A small image diffusion model, trained from scratch: arch unet, muon at rate 0.01.
Rows from block 5 of a small image diffusion model, named by matrix and row number. Rows with one number belong to one channel. Each number is 128 + 32 x the weight over its row's rms, rounded and kept within 0 to 255. All counts start at 0. Numbers have three digits each.
After each channel's rows are labels from the 100 images, of 14848 (inputs lightly noised), where the channel reaches its highest value: "responds to" is what is common among them; "patch colour" is the nearest of a few named colours to the mean colour under the peak. Only what is clearly more common there than usual is listed. The data: regions of photos with short descriptions (Visual Genome).
# convs0: first 3x3 conv (model.mid.2.convs.0.weight, 288x288x3x3, standardized in use, each kernel summed), inputs 0-143
# convs1: second 3x3 conv (model.mid.2.convs.1.weight, 288x288x3x3, standardized in use, transposed, each kernel summed), outputs 0-143

convs0.92:173183118078147120154131117136092125152064089159125110115160072119109108120159182122132113167107144154127086095203115126171129142129078111111132121112151149107162105143135108137077154119105120120167176175142110119091121144123149122118104082112081128161127179115151096093154092128174117101125121109126174079137112122064164087210081118150115175130128037122146120218159186158174103142167131106120167142102165177159134129130201120149090
convs1.92:139111182077184143129118140122125202111211139127121136126146128158149159169221122127099174058083083157113155168116144138171137192140162205133112144104211126051137130172125105133147066173082131117149142143131105122127102117105169109186112145147106123139114135185129120124134114156121109126127066108199122177118148138182126171086147091106114095093097174098137124107097149154132144156132137157150174124154130110112154161120132081126150
responds to: text has "black"
patch colour: black

convs0.212:163109145107102086177094168134106118135133134098146114126117145117159174147129119119126152095132123066142130181126198064119083121129159153101120134162114120150147099117111068108212151093116070154143142111121127159103156139133089116149155071066136138154132126111117178125133152125141144087128079145126156118130101172140153142168189141186073114118158118120087129148108087087119180106182186143139095094102130107159124106163147134117103
convs1.212:140141166149115142164132118142134125179139102129072166177141128182099131147175165115114063128151179113137165118119081142123149114206117152175193099113147091089152121134128154145094152185125116148087080092111119028119104090083097133188169121146106049111079114099116112133101089149084118120101129117076163101155151103097113123042126081138140124153173099117153088165140157133052146123159098127155144126143094096158168086113093149134139
responds to: text has "sky"; text has "blue"
patch colour: cyan; blue

convs0.110:187124123059165123081077116129138094155110153133119139091138151125084108141141076082076123115165136093125115079070180151130158094158149143088130210158134133146129122104122071132139116081100129120151130138154160092131164130105155154111130145204110124153129137113085120075096120107069107044125068164136107166130078209170125115223120136124179119131130136120156152141131126088142164103163126112126163185116129115157107141101114137117113
convs1.110:087123177162109114135172113123113111134203088114122177132158143162103155072098111145151087147139119222097152057141127129166125139120101181199181113093045069115078122127097123147143126127106081146096108151151103250127086097113196126023113062096141134087155056101104137095107132138182146166135172097108176097146153134081145104074122146120155125132165155105154141154168097134100125149134121133125115141130145113199106151080113146125163
responds to: text has "white"
patch colour: white; pink

convs0.86:176192118063125159176183050120124134158149135143117101092145148117125138148132167152132124175155127132153119132129142140116132172218153139161152108117089129174140135191162140071187120075092090174168142171137147185166118126131125202134098134212169125108113094104128102133182143164074175072126115100148138134140098120100113106122131150138150130095089153116085096119157151148134132178069127150218160097130188120103117146093111117130135
convs1.86:145193093114162110101117156110165141154097099119107153097165117091140145105075132116069099121090118102148146132125149114088083113086143109066131136125255102103137150085133120148128153140138152113099163134095156080124141111192075089070108123111130146176142147120104119107104140112131092123145077163097113114119163133189119093117093138145149184192115136158107168146106140069139169144142112128115076156138118123156153101118142136091160
responds to: text has "white"
patch colour: white; pink

convs0.0:082080109135142144157113199112064161166103108125141144072158169121159103108149107091103127150185130120096134123115120151118045129117067094132133141127185185149105106111117089086151102127131112133187135119121128118107162174079154155171157086106136106139118127128090091109137135123138121126097133156076109086101120150131110193139195137071195081116169080078120165129171100115138085144114162136166031134138130088148104165096133168104172
convs1.0:111144146096154141113159127102130139134147133091104131106163062149091186116142103124165114110120140139180107140145126116177161113125188135083104147169088099152133113152124152149102139125128141125151103162121123128106067111182024098174000171165115128154117146125117118170125158152107108165177064149120089129080139131163113148185043178168063136121183154139100148124068083140163170152130136142105102096165114172105080147145132169147108
responds to: text has "blue"
patch colour: cyan; blue

convs0.118:113159117118154162133161064061108109085118157126086145126167127120139136157157111058120160069162192215146136163103127144089145144147180107168129116130114145143176175143164091110195124102158125158188137186148151161156074132104130094152109127115153132134141114136165188157145134107119089117181123108146133134165152123166107148137141093058118123117127141145133129084121141079139128145058165202167163118084145195109089134145126161109129
convs1.118:155149129148151116189117146111132151156132126130119143104163008124121096133135117114108100166083188097146209111119154123149126161105128113146134123086169141072212112069117139114095120184119162129136210128123124158126140136143062143141101081147094121153108145109132107149160106133093119149124074174108135101113152165163215072140127159154120162151160164138140107098151138116217092157103143127112125135158152124151127145145134167155104
responds to: text has "white"
patch colour: white

convs0.217:150131112154101118109155179081146156120173121142117110180095115195057120107114103115174077132084130127127138119128121102116131110119118106116138126112120160094135076082161191092143117240106156121141080154063124103132231103131088101109181176102161146163147099181154105111098082129132149158105100179096133119077145165114083177148173122141158155101143150110144107110111187149151156102104127199096112145120126215152157104157137125138157
convs1.217:165144084091146155131106117168093087155085147123110138089187130092092114092127120124112102082141118101092104211124113110126132094135095138064122145173170134150145132155126159101124143102056160128131155124126139201097118117075220124111083100104119136140163137114100157167102151085152043097148198106115109078134134135124153114126093072144097064073185136129151086114138126099086182130137089111113146134180156086132177116142137153138108
responds to: text has "white"
patch colour: white; pink

convs0.136:145112149126181138124117149137164117133135141216085118119149124133117161060140154100072151082099156187189197195148123079147176062139093144116131093152140148159124171243130147075123101136122128179157145105106120151093180126124121105157182130130105132122134122110105166145122182109147128131132138102140144127104159217176109152054154138175044048077143102070078118097174142095125115130157137134143094169143134109110105119171084114143056
convs1.136:103151084159089072159159168140096155142112088123069124136156151185128092144099116104137138138103142161086132091113066191153107157062173203126126184134163160106140103070101139113140138098139165099089138192153133103102134116084148118148096120158138105146161134103134129137157122078149132151128146103176069131126048114144117054173128157167145174182178194142129109146120194129137181138095138131111157127114152085114116161124129171140215
responds to: text has "white"
patch colour: white

convs0.144:039141153127103080120088114110106114149121181128111115113133103096138127164141131128074107129112107093038144103135074079110180144058185096116138172096100106163126173099142149147149089102120134099111129204123089127108060138113142158111103053155161140121119137141134160221159130139183156130174244126099130182168093186200123172122158142096112144115144127116080191159056098137123147155169147227165109093144130145131113125170167109119121
convs1.144:133114162041196163121057144121097131149157140154060095142123095186115110145123143109187149068110080124144188095139108145141123099141141226057083125101177122086131121207111138121088084110114118177086093144055134125092117169064141123141168156116103121139136145115130082088153062083100077123127052103154164171131076091082166059084108101101115116131104086125082076108118101147105103098083144132092135096154155106169128165142116196143081
responds to: text has "black"
patch colour: black

convs0.174:079176121167150112120184130199115138132084108122146166157101123142158151114083085092189147142107138186209139141141178064113181110195091123101233121119098122104156140128129150078151123210154108115140130060157154115137147122126127141143099096099081091133136132139152178134084107154154107107116082097120135150132162056137102169145082127209084121090123117094131158096150122169122117127098115102204131134166125080107147138119107142139095
convs1.174:190143103112112111206089108179124166171117124138122159122182163125132089101118154182078123108164167103059092171119130122095108124078174134118136176185140049165151152081093147175192140081206131127090084144109154116136131127104186152119194116126150124174106104065120121134118114106130165164121110172149138173129073185123176071138176109130157144136140151188152118125133141110199136109160121186133106150170122130188155156143153112176137
responds to: text has "white"
patch colour: white; pink

convs0.246:179151119113145130101104139123195128128134133133167146125165176140114133124146178149140125168162109140138140125148098149127160159164143115141205141110143137114151150144042148095116143139116105120121106133080088151106119207144147106152142129060171122115117139127150102170150083126109095106215119126130112145148166110085111137054173172140186056135121129127075168122138086098132094154161117094099127086104133111078130131095122119126134
convs1.246:132164160176149138185125132092096138128149120133073195113104084110140135118039136107139110134090161102157169091123128090155124144121120133134175127138137127177132140110147143153112137138117134117122176151184161159124120139126157072112041170197102179132141156154116106097140137195127179193157118163092151106130067095160166113198125128084107175132155141121136158136084178083154148103131165134134143136108150132159135110134104116107139
responds to: text has "blue"; text has "sky"
patch colour: blue

convs0.249:146129147148130179159140172139131139108150129103152088149085091089207125125149152077061113104122128169194100115154131092151117078100108159135137091139113202126211134083099148011140099182127116137093130176124106073146164154074138102153207119130106081093127143144104173177157099135101116108104074155139174144132169149170079178117139076179118046127120081143066139111154144159107229122146124158148130119107154121127148121086106130139166
convs1.249:123159077090071104147080153156141105123037096160068128158105110154094162127079091135152129169155108070079129114115186128094135122152096110094170154131161032156179084144128113105182164088122116145055091102151161141103095119131145130124106080139144159144137150098162158136060141153132134103135124182129114134186142145087164105136084103146141095122147144140151106176071149132163114098149104127098138116142067075164195106149129114166117
responds to: text has "white"
patch colour: white

convs0.69:162131137118116122109119137089169140120084122082092108131123131085125074115183138104154111110139206156214176171109152153163141117198069149107172095138129126140159123192109161144195128121103204132113110097114118147186092123145101102128123111115097064145146140180096092152139185099143156123111175130144090080101205108118128087141143144027091156152096140189119131200179155134155056130123113151131121113121147134108150134142090119157114
convs1.69:081140130171138121111089155089076129115139125096135193129140146121107135142141114153093093109146143177112085138114140145096061133047075095141087153109155128163104152096136117109161136140203132162178129126108199086143098110117101124131125149113141138142153152152170144083110086084127122060099080141078070117089171136178131115111135151105093064141088147171178155138087166074122154091119126087144099142186151165129131160095121101117109
responds to: text has "white"
patch colour: white