From a checkpoint of a small image diffusion model: 48-pixel images, 4.9 epochs.
Rows from block 5 of a small image diffusion model, named by matrix and row number. Rows with one number belong to one channel. Each number is 500 + 50 x the weight over its row's rms, rounded and kept within 0 to 999. All counts start at 0. Numbers have three digits each.
After each channel's rows are labels from the 100 images, of 14848 (inputs lightly noised), where the channel reaches its highest value: "patch colour" is the nearest of a few named colours to the mean colour under the peak. Only what is clearly more common there than usual is listed. The data: regions of photos with short descriptions (Visual Genome). In brackets: how many of the 100.
# convs0: first 3x3 conv (model.mid.2.convs.0.weight, 288x288x3x3, standardized in use, each kernel summed), inputs 144-287
# convs1: second 3x3 conv (model.mid.2.convs.1.weight, 288x288x3x3, standardized in use, transposed, each kernel summed), outputs 144-287

convs0.49:568549502493372510504492510515484460446507513570518491473480515565503504538463526505563518494526434453487518521513517519596486483463539480478459528453435520480572507471476505562507431394484453578374525432410538490511520611470458584439511465498476506470541568601458548493479458404498437475481395416539488516531483567486473616512408525525517488514461597504568550557506645530495564483450498527531487601374507498398587461446535535459531
convs1.49:545513497487498444558574469505513524588468459430510520458542519536429363466482567467489487559468520522469567501509562495477681577496454521488517521505592558473442580571497517429489504498519537548593542518534481528502472477551545439535496462495426412560531474489400490466620460565478534508517539520473474476540529560544457406443528482477435499427522416474496558507568485478504473495581531398458521494562596473605446578468573426569527
patch colour: pink (28)

convs0.178:593497470523540526539378521439523479525627502400497425415469494502508496462536457548515544507536551509522530466498580446453538580466541453453474519417560517493422477591559480452585478497529552522451445498480533541542507418447478489523513464535464498423535571469499446540401524461440431486574641490483455451512545581498540578489411436480530504471533521497468551467579474517464498456485428482518528482492429589582434581433488501478569
convs1.178:448541454446456574487487486531429486478386498457554525529452479477549478505455520450455515410454514390527475557569476509569453491494378519595466356488491595579567520442436522516469566487435424583484472484467510519517627538471518483520501500474565442521384485581445637435530531539577488524487475519488501534475552424566553488550547509583590420464462533510508503484377582407477502540424499518502569545489446477458581460592498509543452
patch colour: brown (66)

convs0.7:517519494497531492467442512436531521468473435361472411515435495530499484607489496458499527485422495435520519492508398581484514502511438484461468525576557476482522506507543512516423465444426605526402540574515481454484518474482463501481503546552407582501508522499547552527518474494490599456491493502443496418547550616455487512407445545531587501612502508414495548540557479517507628559469523522531554526527578516568444415345544449491499
convs1.7:544540515475572569529643438445490465519527562575391520522654525530454477533512440560478486471527559535429481645573535548511454525552556543491389534448438513542534557497380528474527531534536497475519544521482403546533486635542481510514480470494503582558531538536502536544610521516495466541460544538507527497495499485527526527524529571480489471473466472562477367458461490490483504460513479498467467508496502491506515551530439466576485
patch colour: black (39)

convs0.213:555481478540581541547494474465487442446497539494495474496421589510459483366464477456538532509495420408484540541488499466475524488539492517500533577430408509543546471480574498492429500462530492440495474481550573449504531507588514519516511596478506506471531442527466544486466434534496450453560505508506364537620611488544491446518480483540532412555416447478495515458555512589488533500537524520577481426408584430459609498520459415537539
convs1.213:456477560465515495533489577487561527506381544459521481486468552431583629544577432484620504623533473496443522494557430533434489560506542618571503507498558681480533507552418524491518503533556498509466499585460519450382598550476470593501590427492503508493464415491461459545480519445499587468533483481514514529451461444436460615515493493511461585540429455426491531436546419502506503534498451545493534488549459480499481480539429521499470
patch colour: white (83)

convs0.126:549509505426493468552469480513467560505605459423529546547569537501492496495428488497497480450471480427494436544460486442347515482522564467421449498506454538529552430536463501541513458530550487441424424563523491578516486590522516552501453469495447478550532435461481560449493464481490486564434539542435546471462535401478498456540490488486526507468411570407517439524502492513508530580528451559541459601548511462319477543589470552547470
convs1.126:513432517473517508571602477480437494520436453523577568523457497522487548457541509499396435409545497502476563550490502561513477492478562530552526455489432383498519497526526505504489452485527534476522565491413479525489577516508503502515452501515535615542583566502493476534497492539563496495569465477496632481474471549513479492517493561554643559512562562503468480451481487432512483461470550489455383509407529521598529543478577601465508
patch colour: white (29)

convs0.59:525567486520515463443547508507386540553428473474411471492454415514516527496545451506513464493565540522469541505484413580479513596475444487529494476472506533513500436496549478417481567591436567477421585505634484531494482471554377499563515493409468578614459502607475457492526519546473513430458573478600435501467491620508497481554423554420382519515586467453510543531447532482489488566497460425604487557562488505607401378518475503423440
convs1.59:465448506444471516420373570447541483493608546543441520491531507509600474521547488478443479545494533369536547438581528504485531585536544636485436598498546538467564495519499534494535474478544519524501467547533470483408564444487573526380554456499520469450536475551550469702473484468499501477545479503488529496417478450541462546567581401487609524476481487496571561535541471538583540526582519544455556505363469475473553524510567450501478
patch colour: white (55)

convs0.27:488560555563550535501564596521485506507562477476552544512508474458509471475474491485479522537500462522525522554496476505613507550467566488502355454484501562489436520475524549548530444498505508537448541509412459551439560482416537486448546591411470486492394565519467456490500458548536517363479464516527497490461395613520506470476555543512423562415557588549527530533465510450532476501570527471494514538478425624476414502472481507517496
convs1.27:532469408517458431381463575458431483527464499477565388540441429443635515492470453473481431366449509586461593489583525426541406629536492546546488575531577485560607484512507523476539491465513481485456544498547433483457535422496393517479650453512520504490527445512599510557427531566533535495506465491555518443507595444505473450530425403449547446376541391358452536582560504470532520450468425529526546463490430464567547503485542454377479
patch colour: grey (77)

convs0.276:534456479541429494477472483502450554551505520454569461432502493521477489567630497520486509557475524568559541502362442482543554519570388496452579512395392511518489534571494424477406538499501542551522482490515501442509492568567526572486499533418500490484545599402415487502487491538464429389542471496453446455456419387479478440543540466462421504456510506534509499560502511559501407386541470533569496557508534540452423537532532448597579
convs1.276:476563420483604438630546503496412508457413498534533501493471495591477432451495461411478602509581502563482474418455511482436490457505400458517424530537481518497558493435484573419488454450454517453543531530485478537506462458478541465499476513540410459517416549537518622539509512540534468508539482518524547533490498492481503427458551518540456405501478496493549403453465445484459512536466507525494564476477487472497543431472581500486512
patch colour: black (49)

convs0.219:513453485427501520464525487544491497549408438464540572610463526482507550439472515505424458513476492516477555496525465410619526518431539493542588551488674516476515458529479417453569517500481497529527498452430482501438522402439505459579526418511447532425451534507500523521481493558466426531512557562495463537463499540543489572426515475546438508514408470580462556492513534511461380392560552556503555437612508551500590516541510557490524
convs1.219:416497519489625517574471441511429512489576480550567407471421526485588550454490458499541427413517481565575522532496495548417470512521506623464547403499464457459467441512544546498420398442612488500494434527475409441478515428476460514463575523520477499480533463461471371485540524483463509476596523470501454504518542450497438495505535508417628528579538607476524501468495446473514555508475481558516372488548535458523487520530536502609512
patch colour: pink (29)

convs0.161:548491494486467583475494514547477410543421510521515576508450549509507438501512540543471535470545495437542468509571513399479521557410565520570515514469490458411579496479545522416502494508531517519523502533597491367449532532522488549449467474409480470476420539481439457464519522403547523394550503578516477525572529529538491556400500476466518522519553510432480525558468432460523431613591521478442525487481493514444465581500502543499522
convs1.161:520583506455504538503499492533507492464544454491437477475545346479428530535508564526531528586553515417553531439519532449469473401552506478508528610492647381433508523586512532657519565527446531432450554455448525578533406487500503458558501471515505426538424451510457516612572537586441510534449430478477505509499410414582545519497507556529499538449443518451548534473553548452462514542437563438516387500586569477613513465507565511506458
patch colour: white (74)

convs0.50:527511522596450546455507543455470452591447501518489518490487510437566492511515553454507471440518480490496501508474453520478541469516551446516491470429414557460432587505528551472480483407459486538406486505480505530425486529500412507467522521514429523478485504625494506503517574495568485522554456363489510495518521570475497532494403474486510483535495510547578554494564516460478545502648514518539636513376432437450535513388546537421558
convs1.50:469449511561445557535517544494461468486465463525456439521484522458462532485442506475464510533484489491644446480548559431583574392487460478582483557538492402522616494468452478427545569589462445538588339557516522528557415492490513459491468436465500512527499469459490416510584469443511523463369544531471488540546488534513554399510567484414576529455504568557448507523492502511467462534504441544460392496539441568520425522577524518628523
patch colour: brown (67)

convs0.44:463421518547422518446462510534444429492483522518465551553582502498496572553539492463443542424496472548487499500510403543565480470477512476518536465476494480499497621372536544486457511602373500522434538593413540418451549518530495512496591584491475611474486481471503484553468526553518557498501491481572552561562634572500422485466431511543522526655547528517499510412435534489549443546513457542504483514459558460522521552513499544388390
convs1.44:522528450453481499499614563535506555499558534441451503530520533571516450518490531507582434507572515547470555501503528400484566580497526427510525549521455563530469435559529437436528565567552538526558466519584489507540439537547509453395455556510538356556475509568432502340465532494524518553482521494503449493465436492521495452426452548495518469441564451422379496633500523466478451458492565484523609509530440528404457482540459484582515
patch colour: blue (28)

convs0.101:461501490461467572448598503448511524385482620433534537389481536451481507509498435456477586477504441490550504489484559389445518468491528484482581532505527489472560485626462460499475563467521471505489490472519450539521537573408513552548486402594492505506376501521590543475542528476507465673630431489517490503573598460440501538537523532537543515579558497543524481523405473503495577470583508505412509512553592510515507602630486526540475
convs1.101:545587502506517522483506494484520520560469478537567505527451486488492459449546534507686491462552553429516470498489534517519440504523587499415523434491340488485501496392451518502541449485490485591452539478502531535529454433476525452530556605594483525496546488474482484465441565499526462513436538518493501509525480428548534383461461470489487484475527514486529534462471467509555490526505562535629475498472470486387572421454452482399495
patch colour: white (56); pink (28)

convs0.228:527508483523480509406520446569495603469474488503636529401426478451496447513510532554574463572407414486489539429452549540487480513506498528439434502547466468505562563503507509528555564477512507491482470356540521508393449506545572570562494561574482569394565612405418517524476547486518459528549468539522477521522512392492537542535478526569460532399578545548524481470507389528538440640484537493457434509445566500493610541510478502533620
convs1.228:464488460558492479577558486485511541517578474508436454545582490491409509530558456624563459539540528515437544601461546441490521528454492494542563490476439524466510457540497458460506517512573533529513509452589574529533596514511428505464552545503586476480495448548593417506528484473547546560622524592524557526559466553512502549498501396479480521552480467432476587442600553500451533460517548531469533509422499535533531566506423535517475
patch colour: grey (65)

convs0.204:569530506439523524488518568458528491432503490517466511427449547449568448513498513479512436554554459512531554473590441479485452518544482496458438474547457417482513620529425501524531490462593526505424472414526487534522510537486563501498550506442548532590488536421496440477479488536483463517476603504445531568484437539500416455495579438520598571499486495491544557561484531506518546640431545455496505524466494479500455445511567495490436
convs1.204:477506526532542531545527590590550548474432500498645489507578433548506586532508415429501567399462521491575537503434532449453587583502398484554508630509482558499535502479457554509546532549406529597519487537502552530414449601553467519486480444514544504527487503582432518527554494528524480480501468458517533456534627489526505496427553432482462558578547547556552463438476512486570475431557525491465525493549503548480492498475508486506450
patch colour: white (80)

convs0.284:472554520509557503560436539439526493448520528527490465474499504458472472521526508443538500484549498498488451477471517464618466540443491495480519468531550486509489404525486440532528479543472540517421473539508460506576509529433578488587465440352449482467443559480475403439524521444533437525467499539485393443491521531504470529558426488500564456446476453534458489557498491463466434550553441485470498470528509478590490430502552515480428
convs1.284:493492474536499514490565496458461521512466489482570416547546602467487537501463487466553448531489521650491561487530484545518492539550531502564452416493548579487528534484478519420512507514440461530504463524439544501384574466537410460485578538492545556476518414463572482542449469513482538481428502493525520511387436456459443542493485529501393603469546513471491549478515466503498542443409598530456705502529456495516501545463469447552498
patch colour: brown (72)

convs0.87:499491441488540478500550506469489550584474497503513526463547476474508511514538468452442468524516515477543558522524368430494473541549469519455532532416484467596494528536576459516596495490534555444453512494549510525561472488411506548459494452462467489526522550467545411461498446395483459419514525593486503491473484478491506539442590450427528447506504546488554508441504585504477440429519468457412450441578591551509546406480471519545572
convs1.87:591483509433488442620532517479458473446532529507568511494461541550450498498505503502574507504434457558546647554507595506511540489455530474471461420467516434545423507442504477509434506575544463398516638461428462531520474504540616550523475476536531594453481568534601616575503547508451531538495490455505507480475513536540486499557551514438367400450500614545546535590517549584485551525475389486638549523492442501551513487480434579494494
patch colour: black (35)

convs0.226:535419526388458558515529506489582516573543510463476476553599531511490474491459522433457498503545493416459580568563423407514571525519526486527483453456599550597551541533464511512551449444525437527438533563461521527516543471533484469490511447538528521500514563620479560577497456475523487390573379463522602560564477483514469398484481516515420481380496495493498472467503486461554420532441531460512462569522469565615519429548505529481577
convs1.226:488548494481395456498542527498480478513367450539438541513430438484508415531443543505429508409557450530550518475477485448488464490567534443539479525516410366449513483486487464504489580491482543540483485451496429582496473476463540507457522537446485527443495489436490453594348519503517476484536523507490398488418473408551556535466517509488490514430474445600489562554487496480491410529497449448499563477516580506503515515406489489530560
patch colour: brown (64); black (29)

convs0.70:584519487519469580465476525530463430604411511495567464536539474504532408444420535432516522463494515362486538437528581485661486476423470468521499573452593515582490613520451472457452526512493503556447571430503471487515497601453458477526511427631483493452495438571519493489547511570561436482461429536508513562491526572561490598506432451530594478484509497511505498497476545590552492469450556470467555492412553432509532513506517471489514
convs1.70:492479516534388446577616480477543512475477446519385510472536493453591610526588543495574473457553499627438521537587560695487480526499583483430456434500510443466469505506480425404510495479495502500585461519553535507409460453502524575450487509484462474464480452444502634519453433423526497545491545538500496481499472457511553480464602491462498498564550428531511467455462473508497459580486494474498441513556435485560395594466446536491520
patch colour: brown (61)

convs0.260:529504540585496605566500565572505434613473483440480440599482489461460519473529544427518540471429512474535475507402473303470502518534460505549463595447589486527444558507439519577542488452555521508439512478463534506523520536436487455473497523560463492462432521522481480529533445583429507508553500505558496628464476427534471418495442540420505515475590482475539472569588453476502580402480497493495483521542575623491496458625553521500515
convs1.260:465515557469529468577413561485353453471497458543501447407548513460485467570582445432515557452552540557500560560483494627461392509484542514555602505474419394461532451504541390543480454489496443501513432495455466434561503620486587415544429514454479510557520476544495483505420509535563498484520510546547530496558447512411524499522483415524659403432405485521511584478455499456547463563488520523497536525535522526347480560520528520453517
patch colour: grey (65)

convs0.8:466473462614436528439523460530452497540502569513552546500516465564551556470488483544539520527427470409487549512574552469547446494478536508461449498508546543468522466599514454449445449427541534500493475622512487527421525541449537510502545436494540537545495447526511526469556498429570540416508432463437468501526562564532522482421541485470625465710450375521513562474466509551467434476451521406501541539464454492477539521501499554464441
convs1.8:461500501390544452457564585458581507508527521499525427525566570475577562504523482470485445510440489552462508477581412515485474599498501532549418416500512580509498517540572556491491475474493495473461456548537563458440561385476438542460641483510510449441523488465525489409471490491519518468510490494601462505479512495440483489525439475498522611668415422485487560527537441542530502502499425578454643490514477489535410472474385463437508
patch colour: orange (38)

convs0.48:532437512585509486521425530441580566460466499458500460445525523534488528506529470464453581519458601371479446569505544460453539448545523499414555569445548540512525471473480487579540514496466466510453540550481504608547499568480458441440490336509455544428443565533697551461480496516501453533492470533526518506555513562555490430412400415494489483542576600490453525565526562562476582384483605558476486507499520512613529445516486513557524
convs1.48:530542495473595477441478560543491514488451546543552413456439558391585504510542529469513508429517523496490547547441409513505456524530409498582452411537486429464580527556540512557548473501454499588532574514551538514424466452502469506439449512504564517506513510479426533497489579435476528488487511425443507490492511473500437515541450535448477483438488591547458463521446605501580479544517512413567523547498474594486413459579477395475511
patch colour: white (48)

convs0.31:432493438502595515556500452500481467344545490608416447473438489566446481579517475486455507522495526462437509513523499484527434475546452536410481522490556476518585545460498568495501513413517529439506439491464468529425475546481455546485471489574478500531536431428534525541562493413487573543449610577481550493553604428471471505537455475465595446607476501458519470525503538506462355623579535508470498502492470378488496416455476560464380
convs1.31:542447524439475576528534473540498514520444450449545571575512578569488511458447491538479542563481498462485445452489495597460583465483557467436446455492479584478517432549405451525511544402453461439464536542575395475623483536497532447420495532482562438532478521525488479427525409483570512482506490441453569478496405475476458493445608593527499519563514479579480552469492467545472520479527452462520396480385417562492531468468495443494524
patch colour: cyan (29)

convs0.179:543537493506553503539473503537517592468474451458473509519445513542514435487398450442462399536454467426528504490585448632537581538473500534426568394468513458497419576517472533498519441540478448497433491469532528403552487470552502541512519372512467543513547520459487514472507411555501563517507379496473547466512478540495527480433419437461455491451511375487486501526481479476534520495538495464615536489426564531547468427402499438488638
convs1.179:451588479531509450591590505457540465491555469435487496546418422476450572456510490582361472498559468474487509569494523541450463432519419531470503518459441599514474455526399476466478509582463593452514465512484453630466470525518487502455505513536492400514440489540447461543550473502476484507535530472511431562514523493543503488539667673548543422524466482557516507541467466523511533463539549553547468519560411485457560524558448560519430
patch colour: brown (73)

convs0.34:466554510432493462503548517410529427550460494444560491529551499486482428505517570510436551445619598505516527553537585492509521471502491466506419581462567513545458424381556486529539516546483619524477488544525538463430478434472481510550464415528511458486407578424577505443435463424503494585483568453519552505539580454469554373499493504566522466690443574481473512521422515509476559498483509496575444491465563571503524463505513474468553
convs1.34:554465550622444516529437508465521513522471510529444479529505452588543668488610453502554473549495504475539457390539492536599427547499433548575598588472457500530522450535485467527552555526453507481482466522483670485561498533498469476466529473481550468488554535554588369335553455458411450540442553506469464508519430503486512530453517528512434433526525522494499546499539498483482452534491578457440515465497484529447514578466473478554430
patch colour: blue (28)

convs0.169:431505504418568526408492508581484472435501506476493481484435499465501472516408480563510491426531523519480491547595493592365479467465488508469495476517513488538485606508526569432503460565557559505462538561395446406362506495523583566536488414517522558569541450483503438486507526474445472445481490507523524538476655542482503505470443451491465468613514550463471472531491608453515584521498462551497553543510560443509446406490513519429359
convs1.169:478497503525484600462390516549512500475475551529396491523613507476536434556540507479435590543467450530576487444460549550579442477520556522523591538558531397504518551491438489612476560421492498414547417491498495507426551656466550469443396460449467479469509459472508468400439446499440502519521515511506472499449483463395509515498489601565470495409382567502546446527456500466502476575560588513520477530513435445476540479462509460473515
patch colour: cyan (33)

convs0.128:491514496495527505418502546537632549529528509410516475460568463454510466455501516489506507540536465434526510447572566465488531487535480456461557424380389502509481493450438439534538443546510458511561534436466512509519495464633522417451513410498530512525442529518565494545558503466536468479518427535505537534499505557558478479500564510463508488406521593565527463514572559576488615510518680492593487494443430538574477391511494487576467
convs1.128:521520555418532368520353550503540469451513542415501448440457523482504532560528496475576577466510549471626452500540532473439506514505454447440520454515535511381515507472497542506580443417442575537493459458487465497381525509525504509526571546495456528510528524448464533510578513531526485471494479538545554516506549444564372442540476514501539525532437433436498500444443393409580504525482430506570531527497524567445482513498560460407477
patch colour: white (100)

convs0.149:537487554445504484469400537499551527583502508552455518514429495579538481537581573435531534501435468456494519420531420466455506448431584498472519577490552437515470498473522525450474489548454508501465498419531489542429508473537473354464521499434522497548486559484530455502516478467512519437511532511515486508450541507549457504519455461479568535452459465554450490486547406525505484701629531488483531528477470406433439549490485492534495
convs1.149:445455490510496588378562504559529462451526520403565484452475504538495547473429468488441535557573570468498393581450531467527603501490513424607444487481564497561503435571503510538522510436444488512489433561442450531576512549544509443491609551494610479479512412480567521530381467541507547534442448496504513529533445463609505486460555533560475391515555453515466517538554516427477504503411494480570582500534547652545491495545502475555470
patch colour: white (79)